From a checkpoint of a small class-conditioned image diffusion model: width 128.
Rows from block 5 of a small class-conditioned image diffusion model, named by matrix and row number. Rows with one number within an expert belong to one neuron, the router's apart. Each number is 128 + 32 x the weight over its row's rms, rounded and kept within 0 to 255. All counts start at 0. Numbers have three digits each. After the name is the row's rms in percent of the matrix's.
Before each expert's rows are labels from the 100 images, of 14976 (inputs lightly noised), where the router gives the expert most weight on average: "top examples" is what is common among them. Only what is clearly more common there than usual is listed. The data: photos of plants and fungi (iNaturalist). In brackets: how many of the 100, against the usual share in percent.
# router: slot weights (model.blocks.5.mlp.router.weight, 128x128, trained with AdamW), inputs 0-127
# up: expert up (model.blocks.5.mlp.up, 64x128x128), inputs 0-127
# down: expert down (model.blocks.5.mlp.down, 64x128x128, transposed), outputs 0-127

# expert 28
top examples: class Polypodiopsida (26 vs 4.2)
router.56 083:040125135192126133156126180135110163070080085089115138084104155072141187093125093137137163068132140122117123136141090111122124139129127148157150103112143139116151149108130160038150149048163112131111059118070118155114048084139135111120112091098103078139160199101128125125133151099097148146146124113131074135151115154083104171111127126115104121146185115117160100158099169149120100164050
router.57 097:136041137112159105113124138113061108108139172145146097174147156182156120110139159089117141121112074094172129094117142110098112156155065113113130210145169120166178130157166073165141085141132153101056161139172090133136160165142147137124119130142106127077149092170136112136089142139126140171164164198078152073130099177106126120077105151158163158095105098118116125197118134094118102190175
up.11 104:130072157157214166160134166136080113147175107158132116155168143106141141096133127117125168163131093116144141112104145137147082139127114156110123117115121150133104173117065135074086171195076147128184170076163113168091117167091050129133138081092152119117134106113086111124143097185103118104176122175163174116160161130140150069148124152087123104084097138074111116097098165177203130183138
down.11 098:093114085146193105155122118092113128127168063141133154091160137161121145106110100055086097108141178140129038103178140142151140157130112095123137115179125227121136127129179091086112124173159114056071137144093146097141139112066152110136133156157166116170098068129179107137159166141105173155121135111202097139072105148151080130176115111113141114093179100156127124128164103150114119120105
up.12 084:142171111100153123106110146150108138106142148177169111141137104133184124132108114101139095142169156107148106166134146152114103140101182122188165077156182143172158153104163128148090134063090125143093102120114174098132098124157101178132124162152132134156131154161071166110113108180158097135071071158117081185138130086124056126098101158131203144150176191110112152174203193083140115089112
down.12 097:134103119129116085189135133169102110100145118054163137155118173108117139196135105126129143101137129098165145111123140147128194144147136128072103070151127097085081139128105048126141112098061164125101092186134146112162083108111192100125133185077132061111116153111100134066111152190157161125100162100113157173138175117141190136130088112134158149152081090103145130085074160155147133121187
up.13 092:134140138170137103183124152133155135108136136093158145110141106110109122109124123179127114133098132183137143159179105101145134161043120151154041124075157131157173108170185135141135114128119086196169110219143170111134155153175097118160124145111180134111136166101077089171124145141155166121122152130098100133169105081180103120152133093074181096102126104156150167081115159133145023121133
down.13 092:134128041139088130064130182120160116126133085162142173133130095100084153087078106161106194108120129136161128170128141142117175076124126130126115135104175085083104085103093087151130129103132154110151079136104148187151122189184146114166125140129141138121126195095133151141133157141131118150145178101144158098074166075077145087193202126134164143084141136163192140085111112080106086126161
up.14 099:111179136106073131154153096130128124197138113066127106108134122183088130158126106129142079172112179107056151137168125079138113107162127125156110117164133093105128119086071158114078151179104115170126146132142150066151128080128101108147088155124165093142113134085057130167132133120093087098157154120133109182155065120152114095147095131091113170126097138194125121147104094249109165093136
down.14 089:136139167114141107067100110150119132141115039178106176100114098038091168142143087157133098127131111092117092179109088124103146129138143134088192163145132151085118119097129163143128089144187119149118114133126103216104152148169116162156110115143126068073090121098118141049142087076065112127133125092173142122144143139167140128094109130171104100135162069164079148138178125152124126159069
up.15 103:110170127106169137069142117080126122208190074194109181125091145078151147121165111113066112138117110118116161122142203129075160109093165135116137093119094100105095170081069148143184138145094055102124151142111144159122109123157122106161134105116134131108146114039128110132136120156109094104154090096109192107150125116166169102154082171114084116093192107093156150130149124175140139094132
down.15 104:134067116117198184166127101091159164118101140126103074049109143200139109148130124137197149153134114117103128091137117084131179090172092135094102130123076125134088126069196119083106143158098088101069158100162125159104140116080117079144125098075154133132143104061137107132101101133113155177109049148112113123126060090188123138162120129097164109122099113164136119106133116134152148082159
up.16 098:160159160092123133145109139115099112075132121168191164096119113068093192114169130105113095175175152182161103120131087159082050112207129178123171132123147170109145139111120104146131098120122128146101145101109097145204107071097142188121120166133179128098152131117098138110079125071161136100203100107133107108141104126127111123128101154134150201092081145100145113099053156093144104137097
down.16 096:176086101127178120130050140156135180083171134104109134177110112152186107159152101132091123124069136102138119163080086163139166107181110089156028100065102109125133164100152138137146160100162138065091169134131170151173106129066149172124118170101124124130060124135116140084095098163160158106124133135166098115130093141089127095134193102112146102127125179126117162126189108145152143099169
up.17 101:109102165168101167156125104146181196201095131122152140098093097156114121164176074121165133165123129120116095196159117143155158097128102135133097129119172061130099123099143090160080094146083080105102093098166109127172126142109116186124085119150111125130092095119139188179106080136133127155045206102078136136177127124164162152170147155156117127131094115108089155179106110153137125104192
down.17 099:133119196144118149089128056142144122154133120175126114116181122114123121151139143193179151162161125116170122143137181167187098135164048171110137162053144136120130128178127128109157166174157082176138124125125107179122064170148154197110117111137158149098178134132143097134093165133133115155142197148137084111133141102112168131194123098169133169045116139110091139115126110161095170157082
up.18 090:138120169119099142129157136129153147106034104162133153122139115114088115091132138150150148126082127096132129126106121212097150132174095118076148131090114153171163115093140195203149146142123109163199104095129164063145112123127128186170125141111106140115108142155108121181133102232125127139047133115122054119130103093144108135096133121117166132181091125127151144140170087206164172117142
down.18 090:148107157116113112144137183169122151106122119103126155110157106091099079085133122145136119122165106165152090102106168227147127174125164137136082160075116120168162128100108152193142116213098101164056093152081124136129165159132126155137109139089096114137141179111121118176162183173126142111105125181156201086130100180083147184104126187156169111140160095149150122143152161138147114083178
up.19 106:166125139102084128121171192153131166132106039059162171134123137177131119107075139086157121135118144116117193084164105135131173141107109145113163114114077129189151091146124106096115157135133099143117145125152193103153136155126045090136095141114122141096039117120111116143103109133099125140059185116192152115157130134152165180181172156107167120063149137093148138179112105099094140100119
down.19 097:068104136110121126114139113186147131162115098116165117091159132136052146147115122136122143154113125138156060130129091134145092133136118091156081126093017150068129094171114115107123027147116096155129103134107142125096134169143160125168113143149072136063174140170164105102156164177107182136090150148139124070119104089141099158129113167139156183054077121135067114153103140100114129107160
up.20 110:169073165128147137067101086174118115115116143154090067129121135139117134157118158110124108095054120082108106153134119122128133129205124121158059153132161122138094132156114077114163167097118152144121093128156147148149109158137130187177106073129170135104111106119200175149149127125106206119140200113156123049169178118104141059155065121182111059130139151122114127129170131147145154099100
down.20 106:092085119113130138153094141156157099112153149142101146140091099132102115173085155147152110150213151134151107063133166140160171099145115177110150144127146111116068113168151172096073123142158154099151140159148134065070086102135108153090096054127157126102154107135169129149146202092056100095152221140150126129084151124170133094188071129160159135132114192152102093120155125151098134129137
up.21 085:106123097139144163148078062142119118119110122120119175129197157163110136149123106121101129130144155141133097101111137057096104072142175147143117116139100110152149112104198156177164117148109166167138140107069158179132101151159166125107144133129160095136151132145114160200121126109217166090106106072144094121156066148122088109146109143167061074134128107163103122137165065110173202076180
down.21 083:158150097140091124076081119136158165180124110118172112115185144132132118180083101158224138182166138088163120046134161122147088107096087119136113118112156117136124148128071111125140128102161155111110092175094170133112136104143112098085129128106141098085150123161090124101125157146152091045119089195099163125086140075119095151096131132130110160096090166097203112113052115087127154165116
up.22 094:178156147183095209134060161157141136152140190077085132174152152095167090120106151119084188119088138134125156060172143147102128095132138106155090090224087154114159093133147141105149082171092118122165152088117088112182108173169096117103158124127137095129113095099128111143098116062114109132134124154150188103114223090141122162103152121132119108127161123114113125134119108146150130167164
down.22 100:083103166107111160150165170182132175172096141092086122140105161118148125148093140062123141095205088162144110198143151168088046109162129109134094156147170071132167117115103074122100168099127068063119126208146123138142097129146110127144123163128139101115112134144133125094130172152133117131129121141171123101046112112108090129094112169090156176091103127059150119091126144053149117123135

# expert 0
top examples: class Liliopsida (27 vs 9.5)
router.0 095:078099142200150083115175106142156201103104126062133112118113101176201154092128113152154122130147106119160161117153147090045074091156135102105179115128143171083146119082176135102136091128124110163134122136157211108108123097112147125163142156140121130135112201179125150176095117104130164161134129107135190094115121131145100145153146148135128142101090150184053147154103081144071073127112
router.1 123:150114098126107153104147171174078128091104143119130088152099205173084158139101152115129113102157161192122135088154137136143093178113076149140100051166097102091101151137145120129141187119147056117131137065130115117094189239112077139117156177181154169143093116157145133133141141076120153141146164116136088075078145106130104099072132140127114131131148091133155102091115146070168139120126
up.11 099:168125153157118124106088120100178046153116132149160100077120155106143072034104122108152124118195134101148137139125083130123076186149136167119115176141188189133133169145085224085154078156156136178138122165146144141168135136147105179111127142094194149103189104092179128093103120134101150107174096107149157158118121108125127154121187096128131127147137101143131106118094123111097108065125
down.11 102:123175171197132131128146168078146135120160120106145114104113130078182128142156138106109122106099063108155123170120140088152132116082149129144100134119119127089138170190149164085122195106085115166118075070149116179124114085086156120185111112179152171057112158090149133154066113122150140078090165169113125180126182168121151156107181115112068144118075173183124134138164144083144097112125
up.12 094:110067147107154143137155116132140114088104202136110131138107109105099125160167143186096114128157166120132133104125092107208129171094088144099145138177155098114062088148117145122201070081120136120149173112126136097178126149156148114136115104142151162105156135153117141129130158032134172055106159128122106092206158186124116146139108100086162151144152116100058112174129114104146085054139
down.12 093:109147090109151131133143140126091113120114126104131095110159118177159141133129097113214169096125090100099116067113163147193105128081195134168130170186125134141111164149124147124091192125143121091097115106132116115084118186116102144137125165165158149132136167087118126125097106078134151068151170124137194150219111118087091210097153087103157102083128113189179145078111092138123132148175
up.13 083:139179118128163165156143153112142136154161102168189144158158180138147115167147096128133090153122148152203132136150141196152074167110067151106147149192131139094131118116149150126113128195138124129115112096159118183172140035144089131122121137110182151111113130110178122066115118145130178112155093114072170104145129138159112210147071070135140135132159171129165134126184100145117204117094
down.13 081:101176138116132085168158130109137143136121182146159148124141132107147132095156105111110184166112073116129150160085155210167165110144152143151095104152150098104153113127135142142123146160163151082132097189095122151173105058092183085122115184146144103094148118111167130094131129106116156198060191112172121093140133089192167173115082082158099196129097149119103179149110115114124185094174
up.14 080:166114129174146106133119097127080147188060090125095067145101148077127130124113158118103178154147170137139158069137087113060112140164143149117096132124124134136081212105139135111178111123135090123082131151092088159151128065112139147112077140101114079209086131166172133161111122116112089112111084093143165139221079066102137119131088119100130142091145145154161108110096137147149163177145
down.14 078:138114107176111122110163105232082122175166103124103141170113098147179162149115144091127157181079211085125083079166154118072117130194083150124095134115141092126117175117091120115106163158130100110148128078126123163166141079153119136083097117213178113165134093121161106123115173145053152129156132143111102092077135128109075112142098090156151114169101096122146146094141100115148143119153
up.15 085:128085101111127133214111136136106061112157162058076150131135149129116094143188146095126128089160118152151061145114080107125128119133151137109142121111187187147131085127113154104170115039094118162146140141092121110116164119118092142172093071126150182132098131087042146114137107127166155156089063140143172135097156144137123110119128150148149151116140063123140157162132146132081163043082
down.15 093:162164151096122145000122123104117141138142195122087112111165160170092120166159135135126073106101168126105144127131167114098114114106125130114176166055171114133135119117104122116132186074148082174098135144107097152120112180136114076147081118105136183108173109079103076091142086088135102101110138116127111115118107112120122096115088092145104110094134100152108193127118098118093164040158
up.16 100:104136202135144138086158122148146156123081118070151194093091125127103117088144113128149135110106157158123138103118133118113103083148106177158063173133109181116159058141170116169149151053127132144173147132110134030185171127169219117153122150161120106128119200128146129135109128105101213146112106106131103097158138115121144143155196081114121130129086122161177131157081117118142146108127
down.16 102:084131144139139154073161103128103116082147145176139092093194132157081099094153165157116081132170099087148056120159142140165120116161145104134156186125145160160178076186104177180126162122155112116118085128163068132080166143133069150155128109113160178103120116139157110126141131193132084142143093136189102084157178109103165163129149091115095095134139146175045145135120115093140103077117
up.17 105:152120126115077208118096176101140115118174150132101144099184174156110139127135129181128131130081169144127128145106118088152135102178062152154100180150144122178132076169092099105136094169102129027137130088131134156113091087158171178061139084123034169103166120129122084089134143169096131127160165161108098150160123103096142133132126147141190154083105119115099110109151138130156162080109
down.17 100:080102135140059174057118149092151147119127173148085129135094115128143121164105106135154088073164067125098123099117210142095148128128166096082136135120118058165130093096144122117127108168130147105094151138157126117070117145145096196118148057071105123104112104170110161134119187109131096110095143134112166196086156128112127112080078155117151058043187090138156127113134135149129132134135
up.18 092:134101053131123174137129139126169048118148085153030083162145164125107162135118142103104146081082158082095135152166082169136171154155079156109139099129144146140061120205116108137113169105087087117134133165129110139100137139108138126120150099120112157180139109096103159092158095139179088123094065139096128139108166101164107070077157111171153135109093153102179161159175150100127184125138
down.18 085:160144118100074152098112112155125136149129045084046203074123091143109136113139124096131116109147073122150094104114227111100049097149150142117121161157170152114148099164115136124165080095127055097173140154159101131123112141100101097127112135119121085137163112096148133116097146073167130064086124123139084121081112107164155088118186098104110098179131120144087105189117098141125142142163
up.19 109:152103157184100141117092159083140160125126112134130128110158158144134064125141171129128057153089130106160200088155145045095097133125125134138131182168134121138150130093126127109142080137134145076171173060168081138067083093146204142118143141121077149124094078085143094142104131119039152129153120119149118082091120095083124087139109104089157146115186087129116061143121135089142122134088
down.19 091:127159130109138125141088188131075150099120178121156169116146105141164108121117160131056166080157072134151094161109078072107115118140166130072147183152138112121099125061148139092080126173103210096130168136207074117140130079144122142111112096121082136083126157105162167123130161139136115132145140130124161180150143156067016116140131153092144111158146079137132127183165142140142121127152
up.20 085:080123126157194131121123160076143116082092147186193169180117123114168067131129134142120071186157112084135098149100155138086169170187143187097143104105145115106127085074100102166087154054114148050150159130092121144179093134165132161134071106104183120073168111136184120125115121131116098110155129105159087137113152140093109148126128150143141164121108074148118160121103172140120163178125
down.20 086:080131141115114112173102131128150183111124152151154139093146093182095143164139117193138174125154145069158112125143148141105087088187116082150133170041194174062121112092121145144150154097159182128097145106082127140130096087098105116126147075109181147110147136096157132124102109157100156081108062132131151102109146179160165178122130158112129143197166151161155087146173091172168157129179
up.21 109:091162148130108145097168123127109147122144090154134094098117124095091188104172177166121181148074057149207149038022114137111134131128180138074150145143132136157153136109174125139148194133130127129096177112149153139145120075084135095144166191186187081147090134135078096108137147116157114107135127139146148139193154156130153157125160090121153171087125134154081123107129139161136132130127
down.21 098:139137105131179141155171095112144148103173131144205170100089136125100129088113203171175095147137205162147130084164144139119138137118112171110172203087143182108179089137105158182098087090121133128140123189149175111126137147119169101171121164112164106093140142164100200133153118124127131116151139125144081062119143150126135154203129118163117100093085075162085107130172109132163091106153
up.22 104:177135106096148154133120126125120181096123142136191145167126158178094126116090094114115147097189113122136135042071067149085097118124139128138096142041166112075160112141123107126125128129151133148145135115136076128096126150128079147138098055082168173089149098074145154119192095120100152192090146123150126159117103150133180204130141153140154091159073130096097091144130172174127177145164
down.22 113:169166132161059176153139094139132105112102142122151109188166117118065138093153150148101149162137160115155153172146120171117143075186052101158134158148138113194113155186100143118145110106121055186079145111103109115106143159111107109167132132175111150113185135120156060092072204158080163131112101131126125148096149133131156074173124067098095117144108097161109125086078147114119154138113

# expert 55
top examples: class Liliopsida (33 vs 9.5)
router.110 109:115107141139080198111100148170066137092133195152129102109099161121079138117157127166120108144151105119115132121125151111154102115079117195127104107121169071115085098124104080068143196096114102092159166114141092139117140174149113139186107149210136125155124100112169111116144146143169131126144186150145071109104095100109086109111130112104128157162162122167095150093142094043196098121208
router.111 099:079186126197121084072135177097091166134153157103118096124117109150148109147124140176097123168138082181088099149182124111069129129149127082124069116151080140146154091200127190162107122144124142100101103087107127162105092157116112147123142101095140169131150131130149126094134118179082094128116150107149166113105171102151154138196149096190148159161152104170121175100087164169148082077059
up.11 081:092139147164165141122097097138116090178091063093137114120092174046074144104109134166094127162135076151116132141130156091117169134112154130144084159168145130087120122156125175066140078110189141151143205200084131115138174127167096106161086118136095106142152168151124140154131140130109128114122125039190168155115132131118107123167188147166143114159186107172121188115141120067139131135161
down.11 091:121130123153100152110163067154131117156141056123159136112102106199108166160179171131120154120104129121104099148144070094111074055064155122154169204114153132168075146109142137151120158117138103183139160066120165129122099120116108170107110111123131120159105094133135133183091112048149103130106045159093064155104137161148127160107153140141184124123069135125069164120098169116110146125099
up.12 147:156088104117091133124127093196146104154101088155153086100152115141118147134136137101133128145092169114099161157080150144216137118181146186131129135144157080102100164136113051106147152108119140114152138145116153093119166091132169078136128134141070124130102106120125124169143134104181173164152166128065111124176114113121089068095123125080143084114100152083107100141164098000144148165181
down.12 145:147200126125080137125112110075185099127128142137136196115180160136153128131122101135124175136105149086106080198115171060093159121164113132117099131065139125130129200094129132122058063190109230133152147113094138120131151103134117075113122080152121090172175143116065127164150158124138098188113079116134176172145085104103126102124141129141137109154131161106182116111102157107140134144119
up.13 095:219155086119126105173137126148095129112145117161107139145119164118154127124159142143075132120143082164107087096142075209116131088135140120086101153162162157137154128097126066109115082118125133126174122086140147110100158147074119118166140143066104073210093145171160179146171115109200092163139139132116206137137147161124127092122120147157087069157113161120143109131194128152146147114208
down.13 088:184135169089106107112116130109109103162112060162133168120143123112135096142133152130118124104121157100151196132126143153110120177172117122143135109118144101120168114074104107118173167104129102208120141156133115189113132114085079152140120164125056044197204096151128106162159197135169105166155111115110160146072167117113120072136078109167075140199106120130111112141086159154148178154119
up.14 094:148102123138082184119169100083162121098117093157198103112139089123065211115160137142164144133131143078136133128146133093134142153181132106120086138116092095070145164156121104157183079121108121126102157130143111131073114209091127128119143073119108138138154108110091101187140124168127126148188190139175154105075107105102159162166191122132122120106164082112088085106092203118091168139104
down.14 089:138030120128076167152128123095135147127166110141132121128150148105128131094083112086149104119089115112142129137076142104074176163127145108099170161186164099082128088099103112147153127132133151112162121143210160119157108145161136176125133093090101173105021171116118094131089146154154188123105163118108160104153124121086086165155179098102077109150125190100202113132202126122136111125148
up.15 091:139128221157097149124187115113126149137107135135107147174113129108116139138176112140126129120078115145063159167090198103135104123158100150092117108183092155110082147131124137115172048172140121129153113104114151179127077171146101119154134133117086120144167118068043116171067093137140106122142091152115182152153056113093113144148106149154168098131076129124093100143189129136174169069154
down.15 090:101172107152086182126138077145105144190122121149092147119098136131116122103087102172078151118129144148106099141182159111193093082113174134159097131180109071125112131124107156114133110203176090111157163129195112082079119146165123089131157090098121186118108139108101117156118091136155222145077127166118086121131157099129170117158085064104151166116113130133121158190110140170131162088070
up.16 102:123110156159167054098152149107141157125137118145130099183133094133114153216053111108192139136201086112147155162095116194140141077147119170110152146111142118132135140108151115137145132131096118160111081105088103119140171164140133093140111130089158131130097086123146147074061154141165156129088154108120085128116122191190121146180099091101198142143191104092126115163159104136142100214127
down.16 096:130120143121177048157145146127150099113086156176098136167164078115136108145195105110081123159020106089111124128120109136114149131150141119133138117098133164139115150122082145177074155071099085179156081155059121180122126134112116070114135115140134106134102100126194117063090084120164089082079107143145189131135084115134130111163107117120178097176113116156123096168137155175134101149174
up.17 100:135138178076087152160150133160101060133080073121080113077178108134070150126161148091146127159128159104169182128155164129149152129161120158144130131181139116109191138149149125113164142130117155095137134080112097054156133110133168142084116078121109205131142124136134117148088122122179155123146167134195154102113173128082179089125117098149185186118074105106093098167089102129203162146148
down.17 107:111074118137129210092113149156136153132162132130118161120172157107058121100101063155147170110119164117122075087099130107145142134110090135109081119132125143141083117184158109119052121111141147122150172117136130146103108090133080145123068133108159182101134176077086134104164102123176129121040124165087133123150133061151072118135070141141108035145198163156155121149131149129128151166149
up.18 095:061088174140120130147059125122139132103137122186124145126103157103124108105143136094138148164132101079142142067116113101097121195200193146138073138125093132143063100125203102161153132144089074142089152155040080131132157131118059086109146117101150115175157142118139105126096106091172141171131088159117121163139141166059152155085132124104106162180180138104102139120135176116153141125099
down.18 101:101151151160132135135099132105167136135133126117139144144078102164121145086104106125123088150122105063131147033163091108122132147193073131108163111143114104112050157080096054138085185144155076128135134132105091131146173165163159129077191102130127102174148066171134118160111059097142105177145064117134081131108120128063142141120103129170103103145111139158148172151124091093136113138197
up.19 080:134151180137160134099184125127133146129128213140141134132153074105087135098101095146097196170042123096125175170161097105116139128120121114076093111122161132101112162091111163066090082021123173158145181130127174099106115134128154134198117109081169175138103135073144128149148111133114158130142107164122095125128154121067191128154105125151181097122147103184155091120095136131131152113140
down.19 084:130144106093075166098201139124148097134177140068153187131153152157084130141170158125164105197179115100126070198130091055150116136086137145116157122131155146085081105111132154076105138074097123133108117152101144129161178128117109186093124108111130106094101146160112142106069146115117108142059117051130122104187094145134095170101133180085136149143116122160096067139115123148098149129183
up.20 098:120092188095165058110091122067205129087067178130147145147147202117122160147154123125067078170096052115166171142110157171085127080135088088109134145084164136162147138133126068163150135090177129156098170101121155146129177180133146119147145107084121083126111164131105106151106145128138112151144121073160081134141155084177138143113110107073131145125080147104132122137087166123127132144077
down.20 096:082183125096114097175079107098152129101168124140130132120125077147171140159112116094157123158194108093105159115152074170124150190149150107154134173147169124084075113107120095163071131155102119133146206200103206154118182109175125088135104134150201098148160095079117172129112106101152137135133104193087113124091099121157137155117165131052137162123144152107168104123114120133159114166164
up.21 087:150081175139114179154117125059149120143121128123157124113129141083079159141140099129175150121085122109109133159106075124140137112139137139073125116128175164131174135104080112078141109173154154139050121181081150142147169135159169069153113092125108143146149175065144103144163108078125140169137096230118174087169156150094103147127196129169102143133161158131135095059157088128150143153191
down.21 086:107090142126058122079173152070126164136128107147154127137084176153132148121095130168099089117168081179143131121110136110156118106107105153096103109133156109165145119111204103057151098132080170144182171129170144125127194134162074128129128081108126120115067140114104183192124120103081116178110149051156108106127100082112170175142154107155085169131095114158138152082113149165102094146064
up.22 103:162067103106134165165135100136153124117132120163114133116127153152098109106108128183198182138147127123148124068136106121078146071126080147130110090079106172215125093120090074167172120141123125135144115108104098142120124140125072056105138139149099108130109047142107162113145112118110142103147061146101194168079080168082116139112070124145104085111133150103071141073095175167110086165144
down.22 107:142166177142053140075153110124177107138158147111129183135111130141112134133117097089040148148104126100124127054114181175131129166166105105129162139118128100092130094074116079135086083185107145131063122166147120147164112201115082067130116188122068101122134164133101123116134115113114107143157117142091099151111190176120188093132173150127131171129076159096184128145172141113110082149133

# expert 54
top examples: class Liliopsida (42 vs 9.5)
router.108 082:100140101113116064083121105109137112105143100098108094098159099166174127090131104073104067185133139106072173146080082111090156130182125055084174119062119096104149117159121112094132057135114094116113110084117120110092086137087129084161123122120114110102147060184110125136151188142117129133136113157095208114090110127128098108083139127144077121092120147171095117134078112169060128090101
router.109 076:129149107103185080147160079089160145148092115120154140141136116153108131128146157135145166148108115161115082116128048182161122113132121097137109124121070075173093117127086163124133072104143147168130134038089120141145121099074134090104101113103145126114123137086071082110072189103064116111092097132158159174129128131138129169113074113102109152078110129146170090165113109094078182217088
up.11 104:176077128174136119127114172174124203123140173150062125176138140143091114103144098143110140097139133135209109173159121140137183080132147101114178130149093138115129164109079210135166183114172163140150145109156108105191125102134137126100113054103105069106151116139167125122176137143096111117168108148115100189142121067132144107122073111104110126116211115097132123112120082128136199113166
down.11 106:121131133055097145110159147164158130165127209112188099156158090122102101127111083111150116147164113140146084077096146134202124125078081158162154135080144090133104107119223124129090108117128121163126146204086156105095147141138119093154136070149163060138158165091128113102090112118108185103046082141113178132149147103153099155108110154166141115124092147142174103139133133137105082118083
up.12 096:147113158126132177145104076185162092104116177144117137170106141118129109129083132141152151119213131100194140110086084135151115169180126161141165175113160125084110165107140123146099139137117119169119113129100084095140156134153128183085155060128202166059161099189115147158115132103108127137136139098111152120107078134108085155107124160091125056125192109151192077096105149055143105145155
down.12 096:101134104143116134193134142147131137102055104149119115162059108087106113123150161046138089119117152095160167092158134081157086105146086127137155103147117099168108149121106181142082140129099106223150146078097124159111085104133164194118110127097164147100065133116102092106113100102075104082085122129086149205195138152115140119123179138123188123094090154146123124108135123060140138111149
up.13 113:097133129155183115186129127113086086134121155182089175117154098120089137156180176154134127137118170117171096172062183147145102158122133150144128141136121085134091089183071057139168126184107073163103124170160110114141125087134145187197174105157095119069195094136147093130137117117104108063166128148097120125137095144138121108111157122140093127135163119183130093161180109098096126126192
down.13 116:144098132085119122103117149116126107137113149098123119166086160150144079155107087123128122104131100131123110129151068189175116134170210165146105163159114138142124078167123082112086133134104101189161177100142111129152090139109170126158154128088109127124107103092134111152109116093119110096041101045132188060158183114158131037119144163139171212145122085155093117143116156084104133119097
up.14 093:124134114131174160172100174106095128107102074179153121123193148159112164112101141110149120168116124104180103190151145060115122181134091093125069101120136116129109064050135182172146139080158063137149134156085068094143162085191130085138137089151115125133121123215126131170102133111097125133142203134149172146099110132118130132172128177172084116171114152125098142121114119080116144099144
down.14 095:058165133178078181074101143116132165103090103171069103120145095136146131100102164115100138124152108132153140179118100138123152168121132122164123128105119135183128090049065186067116093106173111097150126103128131119137140116109118110130159124133137142130187099163159135189200180140096133199127126098025157129122089082143170130171127130112138101156134122086165190136151151088155147133113
up.15 169:139100122132093173114103177112109128104108096108095121112131129179137140135123088122111155103108114144131129120085158103119183171166160150111088123169144114077134126136175139135108196091097127105138119172122155103123178063136131118037129062127142057103090107066147139096151136147197119180144159120112060118161085129156101032131171113122186129163140122111127132078148111106191095072148
down.15 171:130120161145159045167161128090145160141131131108146129135167157105181133104125149155166148158108091141158097135129099144107105131186120156117121137111139137127119134127096123086125255146120099082145109216145136123146140153105123102175135132162105104124130133210194109186173138133106148162145114125117052119192082111126187200113137131155063144111111151165152130161131126115127118127128
up.16 124:150137083104134146105131079158129176122173162103152112104165134108105061188118110158128105161115157168209147128182119080146065163132159140049105168178100097133089110150181157066192139081157135113158137143099126176082120077118133111188095107119133165129108142095134086141103126090123117133160076162108121092130149155118112157131109201156150133083147166152154091174090084136110146137136
down.16 122:077120065122133132112152092154098093141089161095121116112068150183108097106098108178113072218095122145091187136156097125113153182036118090144119126135121101134182155108130188181167113133135123167138152166136115127123124067165160088109135171145133135141100121107087125108175160112059103124155127159149110174111118086136126102116036123110124186093147134144152173162144096116117119129172
up.17 104:127133106136107143124156117113021172108101114191132091141134108155185110127149099088156098132170094145151160116097177104144116144106120159151136141119135131117121118145131151139178087119182144079170113138159148189181159155194180103147099092114102094190202129101174067148095157128136158155130174167122121101114143070156111078149116071097102154151080161146115113181111129121191123077132
down.17 098:092138074122071109146078138082155108123140126125155160080233100130108119130166141110159105095120094178111113173133091102127080153129125112135133113138105113116115122148207049131104179089120126078126184087103126112147127071125158108102120104117133050150103091038157171131121174152188150165168096101139159131116138092154120132121073182142164140122150154148147116126191114122151113164156
up.18 124:161108144164131128163188143129104150092159119096135095139109106130177137071110090107161150155133133139141115136153152145164115086185093103103100106162154163122063132100107163091132121098107089088096123158193167161151203033117127163169120102178159120079099130096111130105170128081165125168174139155086085098108131155182103049121107176129175162152127107091136160079093153123161103135159
down.18 120:072108134092148107182139130134146116188136165102136156166143109147118140112094147162110145164133080166132180098057161235152174133165138100133146116102142169077138155145133164133130174192092185158091123133110102106163145097119154096143180163167093134083079139159165139139163222130099162118145127117135104113136106058085155151126099133152119176138093186158143146118161117136118166110165
up.19 102:152165116114107179152148086206140136120148117159129087130109126187140156163168106155115130158119162151139200088118089073151152129182091164106141114170111093095059146166109090196156105112098095149135134080156142119088140099145133164084179069160146203122116097155118117144180092083117111141162129127067092187133085152084152131138130082108153124119093126149124125059177108101154122103138
down.19 090:123116117097078183111094114133151034112118084129110110061137117150135134155122126136171120086140118147142197061115146134150140109152132141126189127160127132171075105150094159095115123176119164166150145134117119160128145133123116152094115033129194120080114167128081094072132105155089117123107153095102183117122145122165110180118103139171237166101159107099150140118066099114081114115139
up.20 107:122140186107109197140160123143126146110189149083141170160090141157103108158144149124106159104165149171127157166146124114110081113123127076147156056122129208079096147145095072090191131092116122148189105101205123098143092144132127149169184102195121132159160111177053165145139108113142127088088104149174139096187154121157143165123125146143124090102157085116122139180124119107134090091107
down.20 097:150131166130162189155119127180142119176097080164081139120121117155122129084111167131127167097124156114148061118122110071129143129148119205138097104112120141099123150185191147089036126140140095146111138115141096097091170139136134130155129097024083116028097196106094181125132072122163133148118114139154106099123130114108173126058123125114149121098163104152107125133098147100146134097084
up.21 108:045126081150123135151160085179124157132076103212144106139151133128080107175166093061139119109158142110128112061095079091149148132121110154154165078116099122116124114133143195117144107117148132157120164175143087086133121140108124156151192141118155198119154140140150118184171125139112166144129125158232126168136112100138098053116195159139141163109120138130163111079144089087115129139105
down.21 102:096108117107086174146140165108110174100088098140140088140123122103056105126121154102188050054170119130156130082042128104148134145059096120159143117166129101125145074157076137177109091091087134136142143102110123143142162136133075165152114155141176136159150080118119163122133165176091127126172068103168165137138166160127181115118094070164134098184157158116168138093127105114093171127117
up.22 096:102145136117125098194145153125113095127109134109152124112142175142139172152151102143105119144102183135115107091153101077173089130196115140104126145079177092121129050110097123066122087101173146135155154141096110117114125144208195177053164116103108152130146119092127109129115118135139154074149155142179131163156165137131078075135141170163087095129112141055194147125092181126106124206150
down.22 099:157093118101150164177147162079164149122059153071097128177107084212139105098101116113152099125129084171089174116124074154153174130132134136057101133094106160098167114111162116158148092103121106139125121102139117163086149100091116173111146149150171121134124104101140127094119175131124074107162178099138134109118130143100168147114159120043070131149170113118150185071210131103119110113063